A small GAN, trained from scratch.
Model: 32-pixel images, generator norm batchnorm, discriminator norm groupnorm, discriminator depths [2, 3, 3].
Training: 6300 steps, batches of 256.
Data: trained on photos of plants and fungi (iNaturalist), 45211 training examples, 35.7 epochs.
Rows from block 5 of the discriminator of a small GAN, named by matrix and row number. Each number is 128 + 24 x the weight over its row's rms, rounded and kept within 0 to 255. All counts start at 0. Numbers have three digits each. After the name is the row's rms in percent of the matrix's.
After each channel's rows are labels from the 100 images, of 14848, where the channel reaches its highest value: "colour at peak" is the nearest of a few named colours to the mean colour under the peak. Only what is clearly more common there than usual is listed. The data: photos of plants and fungi (iNaturalist). In brackets: how many of the 100.
# conv: 3x3 conv (discriminator.blocks.5.conv.weight, 256x128x3x3, each kernel summed), inputs 0-42

conv.234 117:173095136121124139142088115130151185178097108104087121127100094151158137173128150119108126122099134088131093154109170102134137113
colour at peak: brown (67)

conv.149 135:128135119126142110140118102097119141111104099117134106097161139132133127162126162107169147067132083142149132087135119098092126150
colour at peak: grey (83)

conv.177 082:136100138122194133144103123138185145119114123088110122131133108118150132116120158122130118165103148106137169156106150121090138111
colour at peak: brown (71)

conv.116 127:103104117131104171114153123170122163098128137128177074129115126182118084129138109123094069200151149161096135122124133133133092142
colour at peak: pink (25)

conv.39 096:086127107133152139134120167135124126122167134102126145133083095091196117157083086112104137168127081126165126135092109107168124135
colour at peak: green (31)

conv.61 094:129127102158117121094144136110099141065119146147156135183119152080092124148162094091102103153137188158115145120088139108064116121
colour at peak: grey (85)

conv.230 100:147136114134131112130111126093111176123135179169149118121102099098127127139115120109192147093117134167116096106070152124116159112
colour at peak: pink (25)

conv.209 094:155129127121106122146125143093141092124107157145124098163100118147119180130172122112078147159099097125133163142106172135111092100
colour at peak: brown (65)

conv.191 123:160104091143170104102117124090131118144182125145131136154110133087142106111086104145170147075135117113145136179141124123125166168
colour at peak: pink (26)

conv.32 137:138100136099131096165142131127112127151128168154105113087171134091123165134121166125148145141143096177124163121143128129134134162
colour at peak: grey (93)

conv.111 101:108193104155104106092133156173117135110136145101173119127149106141121118094141146120120125159117145128154153167114126148088145090
colour at peak: pink (35)

conv.82 107:122116132152146135089124107129138110113118150107139116130161101176142121082124131115178129111128145152147109131103097132091160153
colour at peak: grey (84)

conv.194 084:054133161150150116116152122144125120102139136130202111146116141122082106099148132136150134119133118120075133138135147157120165107
colour at peak: grey (83)

conv.226 088:122160110124117106099137110135108090112154102153123091160135133139108127137130141114170119154135121116115122132173082166189110086
colour at peak: grey (87)

conv.103 090:121139101101103136084120117172142135105149137136098151135126154143149110135128181136103117147143140129101127132160121118117095136
colour at peak: grey (87)

conv.78 129:115131101158160152138104099106110177145139167093125148107122131154113113165144130122138112146144131135128150128113128098140101125
colour at peak: brown (65)

conv.150 099:138090112115171150140174139128140139123135128144124127167141152089077103145142090120143113164106127170131121126115083110143111135
colour at peak: grey (81)

conv.166 084:111148127170146136126112134119118100122158151115131148137091114134113154120133104171120151149115108109151097153149103159133142139
colour at peak: grey (81)

conv.160 102:139148121095099114157177135157116092094115134120167097107139121125121168126136093111125154129128124119105182132138094097149102111
colour at peak: black (32)

conv.99 106:130134148122098126147134145133079184079123110168097124132168116107137136141124104122077128158116102140155125100145081150121132138
colour at peak: black (28)

conv.143 136:114129116103153149121162130126136065150177142101159088114098136156151115106144118125149163124126163160107134116127138130175128120
colour at peak: grey (96)

conv.62 077:142144114116106168151129170079162134129136126127086153134109113122112107116113123076105125140107102143098109140102088156133122154
colour at peak: green (25)

conv.72 128:125173165104151162098125131157138074110138156101133118174070144138115090137163135126146114154154099079124164117157114161107140103
colour at peak: grey (87)

conv.225 120:158085104143113132123147160173155126119104154127115140109148112090102181099151113107122124108106161148146165136153132107103138134
colour at peak: brown (63)

conv.93 097:132098132132120159172166127154141135127098098162082119131171102153147137121135148113100132164125139053136107130117102159146097111
colour at peak: black (53)