Weights of a small GAN: discriminator arch vgg.
Rows from block 4 of the discriminator of a small GAN, named by matrix and row number. Each number is 128 + 24 x the weight over its row's rms, rounded and kept within 0 to 255. All counts start at 0. Numbers have three digits each.
After each channel's rows are labels from the 100 images, of 14848, where the channel reaches its highest value: "peak at" is the part of the image that holds the peak. Only what is clearly more common there than usual is listed. The data: photos of plants and fungi (iNaturalist). In brackets: how many of the 100.
# conv: 3x3 conv (discriminator.blocks.4.conv.weight, 128x128x3x3, each kernel summed), inputs 0-127

conv.106:136144119132102144134122120140144086126138163102093120167129107138150133136128170118073133123098114172133113141139159072090143089147161150110110105144099141151136140091125093129138148143105131100168141112082106099123093153133147108106128118154141129140116107139127123155138155081127113124134154077111125117115184145162130125131142137079134125151083152088109109158118155144127191113088
peak at: bottom right (40)

conv.74:116180150149120146118130158144147108127200138120145148107129130118138108102147136129147145157141129121109122147109085125107159091114122154137110104096115108121107151132156089147125124158136108096152099100113122123166136115145077161129136148124129103117097082143109145153087133138068127156075122195140122110110152142120161138101144123150125118133127135183149100148073131166125147154133
peak at: bottom left (86)

conv.83:132115138097110111127165162142129158124124117141132124158181149131129133194110128120134115174144135150122087162116128113107122134133097147110119170151130081113129096100158153164105100128127119097144118119119128119126154087136133121103129166146107065084121135147107117151153147119121109133152106129207118125123142102123124112096126131177110152154180147153088141155114113093105142092116
peak at: top right (46)

conv.101:087165142130156139109110135144149107084219137102165117066136147157108114134140092105112126137115139145140119134078134140110123117126142129140100107148120129123137154104130106195109137133119109130167127106178099105096125124091098092108119137172181111160119090157097118123145164129117120120123141163116104103138128133162135143118139125141154141148105165158118122146117138111163121102133
peak at: top right (61); top left (35)

conv.99:112166124137133140131162096114143130130125136166131176160138116145115155118193093131085132131127129147092126132109149089163101096131103074118147157165106144105125080106111104107145110118141143148137123126185144164132132128150135150133149140163111150130157096165116151144114149130124113126136093156151116183139151129102135121110101108108092126154097089134120167170093139103130158151090
peak at: bottom left (46)

conv.51:118106089076109108141127144114120180091132123153115100115108144124116108128148135156137132136150124151125124169173154108173130114127136101139198118142128119121129081135125162127098161108120100108126125144153089164129120115173145127114103140133135116122096120123114109103111158125107125124140202085141144057125120113132136151175126139110108115102148149150138151164130098098092169113115
peak at: bottom centre (29)

conv.61:139161135162095136127119145111129114128075142142117153100149111139147138156128127105156171158124095157123133118125132115095165173101114149154152099102103127096122150136131130123115153106153152110098149163103167138113119134059160077177130145093145115155153154170095155085112106112135127119108143143127145111125133121105149120108169123152149117131132168129149125062109104099139142096150
peak at: top left (38)

conv.122:083123168138113145133141122121128129110157126123110170147157146128099113145136133133136098099087147124081137081166158142172162116117127104097148089111095122103119122116115152106111124141134131149132109126164115127126142121153115122137089109135092125160157130120143130118165167156157106061140124133125137132166112121142145126111126113069117158181109143158156136130163098045150144114135
peak at: top right (90)

conv.68:133156130146105138148143130124101134113075156128089093098161118163126129147134100147114086136120155088115152152151082120173092142135136081131089146136109152169144154130126095153121115091103149122128131113154157141110132178151143166086159117153124115100134145180107145140122104128108103135120101109150136138118109114131151112157113093123160140146096114139134213120136139167120147144123
peak at: bottom left (51)

conv.28:138136135169128157146104102075122119080136111107146156110099102103121129115145105169154128087099137143145117117127121131064111120124144083153148161083138085119139153104125131114109152104098119131101154142081102136148128143136162115128145116129161142137176133123145159066113126083125124099131133134135181134125111127156140157139102095147122094124109144155121137123125107105116203133105
peak at: top right (60)

conv.111:110155136186141099126122088143141138133180119155124122099117139086106136087123145131135142133104093135074101145113128169159123110150135120159152135111124139107133085079099116106121139146144122143132138115133163148148129084104112146144106210116138164100114126180159098137113116171093145163143101097132127128143122145088116142130130092129129089138109097135161140104102142102132131099117
peak at: bottom right (35)

conv.22:158122105136154112115122138132135093104110187148121123119090120121180126116108145118133125126124085102133154142107107162104113153159135145134153080102094118157167132136162117164172110149123104117162146127094128160127129150140111116179102131126177110077116156127129157161112111124117128144094086152140119159134135146130121135143116113091138131132145128137126135125118191141120059065109
peak at: bottom left (54)

conv.56:160111140147142132187105132102124147128119162113139159158111135162118168109121124115146096074141157134145156123104128149099201103106128141126155106151149139144106132128135167097125114113123090127094120141111069122134122168091133096156122102088116117151120111125155100121137181095154136130113141134119117137134151130167143118127112106151092126144138132112099074154126115069108165102148
peak at: top right (53)

conv.66:094107139157137176098090105121122133110118096118151145105106169176126151135141165132136148142147100116112163117116135160125140123144123153151091162113126125128108089164123152127135111146141109130117093176100082104093127111144090166139115118135122087145108133111156101097123159099138135157107107165135170143085056163132143139127121114115161113114083159162154114129121099143125107130114
peak at: top right (63)

conv.24:105165117117153133157103114130115110151151133103120119134137129112107108113129175140133118178102131091152163150069141132141078155135178148127094115093109138133147133135106098118150068124138116121128110126112145114144097168148068105106094166170143159153134124112120152089139123144159112128119113135111143116121089150110115093090131122103141119125139127113101116109128161156132055142091
peak at: bottom right (41); top right (33)

conv.2:116136148131128138119152090091105119144122096150149136151127140144099164115094137125107083157101152132096115129112182114164135120159132144122184146103151111143109141133142157126144103107121083116124135113129102170103129120146147119122116126116112151185130148109137123148115110123128123158175081078144166090091117109181106182133140127148127127146142073126141115142079125153145079125134
peak at: middle left (35)

conv.23:140100151098156133186129133146089151092112137111106111121100156130119112159127102127096122104162141114122107175085116123145145120118127124100142104104151147095167114105143136139101118182117091125117101130121081103175131125152140083151138149139115089124157086123141133149151156150084104163143146141116144103178112116121175108134139134094114116138106147120127130143147102116089095149182
peak at: bottom left (46); top left (43)

conv.93:149118084160181157140138113097157086171130177133095147066109118137128112120084113141130125154116125153155100126142135106157170085135129085153124084125101145135120111126136106150116148137098153123156111122142144135157172150154094123117129107160131108153178138102141119112095118116135105116099108076130142137135127120105157151138091122151123119079125082110099089110128113115146148138142
peak at: bottom right (35)

conv.120:143104137129115141154165133124145118147131145134113115095130123119100130110153068106170132105154108131142153146167118123112121128144125120122143151068130116121129106124135133144123120101080133118127131120128098188148114107153122099185102149099070140142147136181132158144109129145158076148118190132137151089132101148125146136076154150146092098129127165105111143135117095168154129108158
peak at: top right (55)

conv.87:136102172079123147127130100140138163090138107187143140119087146145124142118086132162108079110149134144140116108130095153193140143138160133169076154155089121119156117101093131095135129144152158133112089159103109144185154125157143101096152127100165110114120113103159132149135109135119112141140131093142128126147134119128142165136130092164138150140134118111099134133070129130136130129148
peak at: top right (47)

conv.126:158136140115112122102116135119138114092170113133132099082114128154175105131136135136116103112091130111117129163173120153104144149112132102133144143072131141126127148086124173126126124112118130172125145149135097152114119169105113115129131150129121121097143097159157116088097127136109083125109060139181109162114145156158114097171155139158142086149127163155088149132142175124125123163115
peak at: top right (81)

conv.86:121124173173122155114131106158099129109094112108130118095153143135151165111161104103137133121115127143172125144087080141129142114067145139102127089139107119119119079125074145109089144173110159135123133111136161102110129124157103162139089167123120124124155122168112133099118174135126137162117112133121124114111127191104110127110133121128146157160077150089123105121143171093126137132122
peak at: bottom right (42)

conv.9:156154104139101131146175113126118132164124089085125126123116161148087125128098136080146167127142130148136143132121154162160153058142132139098092145119139149150126076106158139137093118143122107149141067140136154122132146097116131086144089135148105137131102179106142099123090156114145127134135133114172159151102129141107128129082128106104147130110103149136079131150079137113147133128110
peak at: top right (56)

conv.98:149093153144110194128129116190150144104148105095110139116108142139119157127140102097142142124144123171107128075111126206120127116116113141129113114140125085119079115120102143116117153148085122117141114152144164130135094113144131089126107130127161110106161127150105099113110145169113153147134115133121108125109123157154164116143136131066110107119117114147173132146123089075101121160145
peak at: top left (58); top right (33)

conv.26:103147130135133170105109096105133134132152157123116141116111123136129142158110115117113120099143163140109151146094129120126107153102178155158126124131151123098123124108136097124137141145121161117161144082138096164119151086139097141110166154130183174129136124178109089102088119149107164105096108107141138162158120158160125089112135067156151144143100092120136097157107156110127097102092
peak at: top right (72)

conv.6:127122126106176091153144133093120090132102151105140175114153156101125123136138135198154108105106134092128139128150129090091131164148079136112086116120086125116137139136157112156120131135136119113124107161133129084141103154111147074104123099130134127100133185077127133138147109161100117130135092187121133176101143132123130144153127090123131113129109127097146100110126176127127115128160
peak at: bottom right (40)

conv.127:145154155109135112088089118153111133174109147142098136109168134134089134135139133135074099145132112089129120132115137123088135140142130093124099094177130149131104157135159152106144131112122136125148089157147117121121136153092127200059130132162101116106120152124121128138119146122151110154131191122152108145143121145151150129121138075144124124154117112106110067164135112175115123159132
peak at: centre (28)

conv.91:120101102178141148084141143090115138129185099087103121111104115145139159121110099071163151163148149106137182093128128096132108122122154131131133173145130107152117069149115155142128139104137130123136131099155108137136132154108082103154127140122133145153112097113117088115128156116153135099112104121123117105142107136108118113118115057122142165144119138149128084145127141087136168150163
peak at: top right (47); top left (32)

conv.44:148149137156133145120131179131129149118138147090140152157115169138116140154134118124137131121108138135107123147119110098138158093152096132138161154145155075147126051110119185168104139116089084110127162135144135131148106090094105108116104104098106112146104161139118094130160111165142123108149123128178125129124132074094116162113137146093144098092145144119111152123146086115121159148126
peak at: bottom right (56)

conv.113:099179126156151155146150096143166147129120112125144114146127143113120157107145134147136128140120118139111118092109162084107116133116133093140129128096116135160123142121112127107184163113161131156162107119098145160108177151127132194077095114130106119141135143128154164157138118142099085104116163122158099092158123125108149144134133191152102130101139146129143087093127081150110158140115
peak at: centre (33)

conv.8:120145119129154086126110100135147062161087121101066102142171112158137145144105095094124099150118121157137115138159116106103103116121071167091153132139134142152133115119123164123136109098132139132148152132115150111188145148099146119146129122146115105097141165150159150122097114087147106141116122099111135139151114126148098100124083153127122181117082135096105121149100150159124133117127
peak at: top right (35)

conv.121:168127119148093168099098100155124135113114104082140108180136160091112130165109109117117096144103116128135113134090146142126136122119149116131106082124133150114136149100108093139156156176165114148149154153096112153099097093090130098159097125113166101134136126130171114150130154093125133103102158147163112129112146121120148124111146163101074150114117152096123120126173119098116164162140
peak at: bottom right (53)

conv.110:124142121136126151180110115131062120122083139112131129124097098108130130146158102133112136093134135125138109142119111098147141114128100135183145102143148089173155122180156148176103128134106124129113130112169091182147109137150120127089072177164136178136140137133109148154142179109123130110107165107144125135116086135124121131104105152114157121145115145119176141128102141111132093116128
peak at: top right (43)

conv.59:161090105091128140140106110107183111080153164121144125119138141141118125100150118153114122146127128119159128113100121195168123126129125143090119141142143117110138108128115091130105158109146140155139081125152127119187113119069177115127099148108139086114099132123118093118149164110107174122123132120154121130157133165095140141084130121152148088117142113146096137174085159102114146131142
peak at: top right (46); bottom right (33)

conv.119:123149129129095146105187125143135108150137150129107134125108162080147159133137146149101137121137096166127107111078120139111102141093129154107135120127111133117137083064108151133165171127146117122117087120089142117146087105165126150128151149152113101151081130146099087152100142157095098145179113149147096109134151160139120114145123128076109109134104138156118122172108134114111093126106
peak at: bottom left (80)

conv.30:132133119138109132170170125111110147120133129117105106134144161130165153098103154138131096139123099137132104163109155126163156137128108069125123114155120135143180114174115157123104114129131129096112139130095158137144078153147146107149111083129098137109099185100148087125132152142128115179119171104157106111134141119141100143132094152090107165151118100102119100104108095179128106121089
peak at: bottom right (35)

conv.67:102110114154174099134146124141128096152147117100163105143131141102106130132134149131157120090066097153145108071113143067143131137099140154084127083123117104127105156168147091121137161121117131142129156141098129109141113134142092121138105136112124102152163091160116131140115143143110131139088164163114149109114163158088139125113136170167145129141188122132139112110149135130176146157119
peak at: top right (47); top left (42)

conv.13:120128092191117137112145139090124130148086139117140114135144107123143133155141107091116129166173171132145132101133093111105084117123145106121093131113113134126123161122128125126107116157127112145144144115160147109100155151129092088142164099154121133128163147104168155134109090118148083104136160105130168089131148144104074100136169111106118128139094103119129194109128141136157077119153
peak at: top right (46)

conv.3:140109132129094142132109132088175170116123139113113118101112138124125137126158103128081141098137083125144147152092131128151147128139129112186103131126089110140132123157111118080138137143105127152091083171121146134186139122148124153153128113137126151130104129148111091159122119176107125153162138100129097153134113175122159143096120151130169092156136084169156149125131119068128088122143
peak at: bottom left (60)

conv.32:140112121172146150127181123100149174109123136098118137115127130114140146136129130150132150159100126168068113159136106146120131077190101095126107099132133125119125139135127114130107116123094106143133116125158128127116141182061089142173132125113125108183157123135135144174167113090157118136143153131116123122122116109107154115142080160139140158148118139103093156123095138160084107136124
peak at: top left (37); bottom left (33)

conv.92:161129158132083103129145100150108137139129170138142140112153129152123151146161147117124106086113148086119107136167118110148110111124095091114148154121184144121117139077119091149154103141125158160148144133122098140159174148115119183107151137128101123135098105157167131116105126159105143180127125131112120130170162128103138140148114093114083145153097143104130110148111093107156181103133
peak at: top right (42)

conv.116:130089155128112126112094088153123158092120144167109134139151108144133106118092122146150141134137126143137118123148118128139134171109151133168116115137157152137139148129119195118105109149116114139106091112109164082143125114111181101116162114162113118122179099111076163107099140135122124106148105119107147135149099115120152147148180090166148104156147100110143195111126124105085147136109
peak at: top left (42)