python train.py --discriminator_arch="vgg" --model="GAN" --dataset="photos of plants and fungi (iNaturalist)" --train_examples=45211 --image_size=32 --horizontal_flip=true --z_dim=64 --loss="least_squares" --generator_norm="batchnorm" --generator_activation="silu" --generator_widths=[48, 96, 144, 192] --generator_blocks_per_level=2 --generator_block="plain" --generator_attention=false --generator_upsampling="transposed_conv" --discriminator_norm="groupnorm" --discriminator_activation="relu" --discriminator_weight_standardization=false --discriminator_depths=[2, 3, 3] --discriminator_kernel_size=3 --discriminator_stem="deep" --discriminator_widths=[64, 128, 256] --discriminator_downsampling="max" --instance_noise=0.2 --consistency_weight=3 --init="trunc_normal_002" --optimizer="soap" --beta2=0.99 --learning_rate=0.00077 --beta1=0.5 --shampoo_beta=0.95 --eps=1e-08 --precondition_frequency=32 --max_precond_dim=1024 --merge_dims=false --one_sided=false --adamw_lr_other_params=0.0003 --max_steps=6300 --batch_size=256 --epochs=35.7 --lr_schedule="linear" --final_lr_fraction=0 --warmup_steps=120 --weight_decay=0.01 --adamw_weight_decay_other_params=0
Rows from block 5 of the generator, named by matrix and row number. Each number is 500 + 25 x the weight over its row's rms, rounded and kept within 0 to 999. All counts start at 0. Numbers have three digits each. After the name is the row's rms in percent of the matrix's.
# conv: 3x3 conv (generator.decb.1.1.conv.weight, 96x96x3x3), inputs 80-87, a 3x3 kernel for each
conv.8 104:501475520512483500505469483520490495495561523515485482514508500489520457478483535506508484501557480463462540466504502497571470485535518499480499479517464506492527509492528489548488458491455487515537449505501539477476
conv.9 092:499460471478487459508490511491466509473467491498454491510520500530496489456491538488501521547511505519527497486495499456499498494503496499505498543497477477510535482475495492455471495489506503480490533480538534518488
conv.10 110:507540507498493509479502518528504468543564481478468482495520528539505537506551497491489488491506510497518501469499488516459478475516514479517518481496484505453475506506511505571466471497471488462469490529562507529503
conv.11 098:464505508491508533434445496512487481511471495500497517504504470497455515477481470467471500487518502518497480508524515500518498529537507487523434505523485499518461521557520504535499476463500437487481463465516459437533
conv.12 098:486495451486480491492462468517481485503521520520495498480503466453482495467469487535484510499526484489507554505502526487580519492514499521542498473484494483487512501514490479476529489469555451473481454486531464500490
conv.13 098:473500493473526483468473458522498477526514501494463470491474530520539518470500530492507542548499511479488513500491491469476528511480503487521511509509451483468496484503502459487479480501525505469492518506534508474511
conv.14 103:531541518513542491526484527458511555531502496535481505493505480427472508517488464488506500557527498551529485513507494556506489564488492524534451482547473481452449527543503537479479491493486437504512518522487480494475
conv.15 099:505503504466493506497501458477516466519485456510531528525495490495490479498498532488547475498534488485502478471481482468474524504546472499538464481535469484514535497569503494532551494501482492498487495510476501488508
conv.16 102:467490518525505480536469472501491512489520500462472509507534511493545536498525561508490590527502510502535514493482499501482465472489515526454475515495519487532492522476486503494520498473520465496491496475518500481465
conv.17 103:522525488507500515512491533477492501495490469500479468498508497483487518506456492511471489525515509512545494476515518517533524498530522432469481457519529482505513521494522473484481472496508482503450486498535503506501
conv.18 100:491491504498482527465510492503495514510497451497490513498516537488495500525525511489521514522537452474475471509465479491477505439472484524507518487497509529534487551500478510499504505524544530468494491483482508476494
conv.19 100:515452492482488473473494506473530517507496485506472504581553534518538574524518525522545508501503502504492527497521569469537502533472463531496525520511518520477500512486526537489462508500496540477489524500495535503486
conv.20 106:495525500499506479477464510515448472551492449605556438490476484502488504495509450494527461462542515531499485543494463511478509534563517496443508518510500481497467559497474512510515498512499488516497508471519497549540
conv.21 105:516463459509462478500502481476524454575517502477447496514522507553501507518561497485557466514536490535501523502480459450482521531475533526500471505506487479446474532482520529522487494517529450500479501493509473452500
conv.22 108:506523491517514498506499502522523481497516485483482506552491515511518462506520498496490511479511493465497552447493498506514482496512496468496484507523497502447507498475493516537473505449445467531561509523508483520490
conv.23 100:498488459488489493458431515462511563540458471530488445508444519438514487496514509474491534493511476515498475470502489479470454491485455528518485455505511501537480478502456486507499487499524483448481514546507534536521
conv.24 109:501531474475497507493541484502471476462485481490507494482511503492470538478511523525548498548563469457473442537483478499471484460430524484517514522516476532459501510503492544495501503538527480522494525509528491484444
conv.25 098:523562600525531519509513509484516525499539501521543511523500476510514507493549487460486499518497505498541511451505483550485491503514515491500501530526526475490485484502506456546479499505471511456513480485515470521448
conv.26 103:479461445452484485491497477530517489501494499505519503475493522485480454506501485503481503499499471493451485479520499484519527485503512504491456492530484487487471452502531467536521513493536515457515478513522487490495
conv.27 099:471468471451506501456500461514497513506525505488538541498460542458496504495510494496494545530499435482453508483515492497478516500486512538531512500507491487470479477454508512516510517457468541448479470497527493534469
conv.28 101:486519528525531481534536525519481518495557536512476512553507542549537450511523489536480492492474545501524512479491411491494471465516491485481517509476504508556497503478458465468501509472490485485527474502530463502505
conv.29 101:509531515514488492506491505521480487509498505455482504500506492467498500488487479517496514496537502524503491504476496502514508457503464514482516521522475475553509477487509533473482499503495487494519478529528558492485
conv.30 098:536531513535556572488508510496518493533491485565515460492507523495506512486440516506468483488488480514444490518454479466458469509469459504502505462527509518518487498529538521454509485474485501468498527462545496503513
conv.31 102:507503423486486464501511494514506494495473467496481487482482531500497482486478491534525520491536485512535475530503518503483441509513459512565488545505514485502486488485497484505502472479514536487487475469551512459501
conv.32 093:491489464481481461469486516471526496446500520502489501485497491504542516485533517469526488527515504505536514485477494464465499547498493500495483489521471455444469502480452495484520503459524519482516493474490469467505
conv.33 097:491511487473479511495516485507492459535535481498494506486472467492445490454480485482492475535502493480534461504480488512531488476509494494487502529513487502513477486486509499527482492509478483513555514533544507529525
conv.34 099:457514482500474512500500468488500491486513479523504498501475529494506509530522474518494485512493452493477514522481497466496481489508523496486498489445469509464471521508487559532520488502544437492485461481537513449460
conv.35 089:451487458498465500486496480502509534507501499488454482465513492494512467553493508424515537526527535520504531477475466488508473511496465510503544497565544500543468475522471503514483512492515486498483481487508504482495
conv.36 099:473477464503446486487484521491476496509517513514542496472470523528464482499457512496474466483512508500489487479481433482466525532499487443475539515508478509479481485501485491490539458456481474508502512479507486498502
conv.37 104:511516512495517467531515519536484491496455525461501501507517485492496520498569517487495526492518519541507542497515526537502494527537486495517453527473480523474481509489490481514498485480490479501434518507523495475500
conv.38 096:486512512516515536507519493484461531456502501473477458491466446489524464477526503488493498485467476516509494510440489452498515482464459543515459524431528473485531503495510529486519517412494522493418527487468528546513
conv.39 097:506552535512541512481524495533506504473529533486509499500452502510474501511466504528470495508482479483523486496511456504514495509516478557465510512460522477506513543498477500517513482529507514472535525462543532515536
conv.40 101:508589493467546503498451483487512501477521489520511511462541476485514522535515516508511495489432464505512504508504486466504532482485497511511489498490502491499528492500454469539519536496487455484510417483508529522500
conv.41 103:500524504499478520486464487512478515518504521505519496459467475477487511516487517472514511505536473450485503517493482499476535498502496503524491490440511513508559489511472494464465500526527472509501498503518523494495
conv.42 100:530538548499510520541490487470504480501464503479479496522500494487488458485473506493506471490504512517501470489473438514483464497520459491444462473470492481505501524495544515570503480513463538442562467502523473488510
conv.43 101:491481519478496515538488516506517503552517504494501481492466495486469491509490494493446488505488486470497502488518533522469500530508489530482521507518509496512539577529508497519500518506469512501483479488482481479488
conv.44 102:517487508477482460511520454507512457457521491481539487475574497508537508479465516483484489542503500450550480467471529508521513507474491465493490533522476458505482475466464485469490519498467489490436484426498488482460
conv.45 098:588538572492533511507462541454500496533526501567528504529508478482478476489521480508490473486486534525542483502524511508532490526507475454500467469537551445511543486516511503513491480451514500473539457527537499502484
conv.46 098:466504516474523535495554520443488498520492490466440496517525501462514528509536508483537479505473466441508522491489477439502517432464500526488564522546456488496492493483510522495503532556500454449479458493454480466486
conv.47 101:536521515497504535525503471498486503496470514487515482523453534539518505485486491536498470546503502457473490551489478497522506513512487532476506505514527517504481514488495513520477489513498505480540512528535495534515
conv.48 100:503494476475510492472447483467447474483473467520463458490505487434485491482476457463516466474508513512515484485462557506502483494477481518484511507537513476515522494498490522506503512473457478493491509479517506493501
conv.49 100:486507472528489499482516482525510509506497500523488435485471516501477454501479467521521460480516511518479529524529466540522536541541543449478476453427460460463487486498473504513513466476493524490480510519479478510513
conv.50 094:511534506496462513498499480502491446530494497561535497498466496458484494509522481486516488516495504557506523458461481487485453506462471461509504485515493505464535496529491497505483464488495528495514494550536488506518
conv.51 102:494508492522523516489496516490538520526579513556542493464457526490484485483474494486502549491541487497479511480506506487482486501478499498544560479516552495457496501474471506503505429510508492565516501505531476503555
conv.52 103:471527519486501490530501463488467501504548533502516492528497541492488497507481485478479473489497469507523474499546489491507491533533528503509478472512536495497546496491514465492476473511556496498538522466504468528537
conv.53 095:530524477503479508467501526466494520496489483469489471495478476484459490475473479492527567536549501541564469495481552549509509497515505436471474481486446461461506503496493489510465510511477484511511507531520477514499
conv.54 097:519552532502526498535521500527481486466508503515483505493488514520552513512525475499512479460498476486465452504516488497487503451534477496533531501483485474499547475543525522511482507482476484488489519538486534501468
conv.55 099:483467460498500488503489530487535526546503494519493463518487505488472542475529538511550540515487447498553501535542483570494523509513482515513519494554532490485465481495544473492513528518480436529514499482506501521474
conv.56 092:454474469514500488542488499500481488498497472479468522500515440478483507484477461485475488540512451518486540483493456507502498468494474498534463515478538487479520497512514477506496512503498484502515518513499526491471
conv.57 099:480527503540518496550540529485490522534498445504470488499474509536464500477490453497526471498501501526498545504480483531509472539545514466494522477501468524476477548509510555561512510565472490463519528481482494508487
conv.58 096:515514470493473468493464506506510510507548439514505466528462483494479496526563483478534538486524513543484520480502470466487478504502465490508508507521523522495505479485478510497478487519515492475504530520528486530523
conv.59 102:509513444515512502474521515466495504505534551498468487493526467511496497478449518479518500489533525507510515521496486514494492478518548506494514460460540526498457489534495507557549497525544496491499501442541472477516
conv.60 097:527526501502524494508512493492454511505499499533510475499486477512479453484491477458524521504504496490506470520483532494488492510503476485499483511504495511481479471518464485510532480502469514447453457506502464516501
conv.61 101:502497519511486466505500523488464525465544491490501511494515499507498479479496488495484494492514498498487490496458533488518551513476525502456492471473512488466498483545511540551514512574555489466522512491466467531526
conv.62 106:504518517513504482513544474468513485509506517477468475513538481459479474434455489502515443481514488509483471482541476517530465497451567501490515511516506502488533481517450485453493509507484527484529505498485521487498
conv.63 102:474499454461515478502476440475476470501494515516473479501517471470521492494524476493483462527460456501519553516484501504481487453543471496534460493483480479519473519524483474495510505508494492528523455532534506494464
conv.64 101:522476486475491494495516488532547498500457488501463518487452482515530472462475456482522507503470513494481520491481499482495520511530477530505447502543509485488509513505470502498474506474469486485526502561502511514455
conv.65 102:496492517546548515515547515463550473496526504528487496500497473460516483493496493493482472478531498513521522482508481500488473526519490518478518466498494469482504475525526528502536525538529508556547480507488496503485
conv.66 101:517468461473500472524499486511527504539520489472518474507502524503506454485492532495536467484493481503501580505489554502497521462521487580473517527456555482544521497481532448459496467484509534497489498510501485497500
conv.67 103:500511527490492505490528496479500494495519497483477516480490478459498463498546484539483522513486506478514496463474490498501517502476511506503506489493503487491478466497514479478496511516493494496519519485528481535486
conv.68 101:506500489516487485509525521510493510529511487530500541453497446520498464469450481487460498490504471512464513460443472500469480485479486494488524529501497498499478546546527520480535525514497513537492469509533530519503
conv.69 096:516479463455451482471482492509545543546522498549516493491493513483532544482478517491492505519488482488472488494517466493482503556520511517545518533453515501490502536517525497483562526529499492478498502507488492482512
conv.70 103:499505469460475483497484519489471466485469477479483498518451516504474468523545531530484490522504501465507518503500492493484502517477510484529460539468465541518463475512524494558509467578549497499509506502537520511510
conv.71 096:503525497501470508495484469514500504498521489521507565530519477512536485482490508484479506518498518541480510489470492486485512472528529475465461486481504491482492521521470452520536507508509478497471474481494454537499
conv.72 100:481454474494467486450503487503475463521453503489480491527491498510494465500477537490513495545541477527484513498502476515543541542498494422526469473491505552473483489463551516489515514452511535494521470524521546484467
conv.73 090:489523520546517487509483512486464464478481509492475528486480533477506522506504499488507499486494511480486514541541501496494480485500519488512485517531496494474499480474478469483458493476532531494501460477509494469496
conv.74 099:509533509501548521522517500488505492446537520459504476506504463516495502482486506519503510513470533498517480505493477508531457517449528509445486505488493456471474512492473464491507502513493501492477484462476505508518
conv.75 100:561570539551542537495534530455525521513523508504502488496492490480536472508516499475488479470459460482478507481490489480470486502507462511506472489538527468480522503453476486492482450458475442505524510540549509475487
conv.76 109:530485473538457524487533554500518528448465512503436465488476490544520487470478523488516533506518495469485505475478505464531519487457510540521494454533508537498448518499434531477511497490481483540521504472514520495488
conv.77 097:490497496498494512520528501521521495529534505579593499524490476470492515470485502477496502535490514514502490488512484492501465499480501528502511468522554486489519479515521499491507467494517521455487474458490496541505
conv.78 102:516480547515511503528487474528455521506531535486510491538504527485529503521515498490524503512504497530501501518455576508496489504561501509500464520442531487521475469486478484531498513520510522527499528496495537518499
conv.79 103:509511495497475488472507513519494490543499487489537506513511520530488468507499522500482485518488488473448497501475484488500470495485481512523486426491529491492468491549467509473477488559516473534460498507465480459481
conv.80 100:497479477502547522531479497480469490522518497476494514468456496541516469506600528495502513483502487524458501486460513508482484457516493538528515504541480470507496508543482478552513471522521478477497505524526508515509
conv.81 106:481517501464508507522474478481517524552528453495542477488509491456488470501562526500498469488446538494498475536483473435521516480508479473514527532545506503491469487483487471510482506488482524508487512519487486493491
conv.82 100:496526503508514474544465464483482512485496491496516495521491426483477480543503487498495537542523510478491501439528473507480494541510499524544473461497489491513477501483548488523507470469500469490452507510523499474540
conv.83 099:477500490464510494508500521479488480492514481487503465517516538530542498552500511449448509522511472545489484488503530497499519487552492533492511480504520482512487507531489467497522521474492491524517481509496508505482
conv.84 102:515476423479487462482487514472497512519540482494531512530471535506486529530524483481478546510548487477480470532455493505492500497487468511565496525542497493494494490515494518490494513523471448481526479482506451510500
conv.85 095:465491472485516505506520506510502500512509481488482512479488495512497472516519505493516516517501488514540476505502478477463458482464488471513453512531489548470507511481525459474524493507474524511502501475491465476473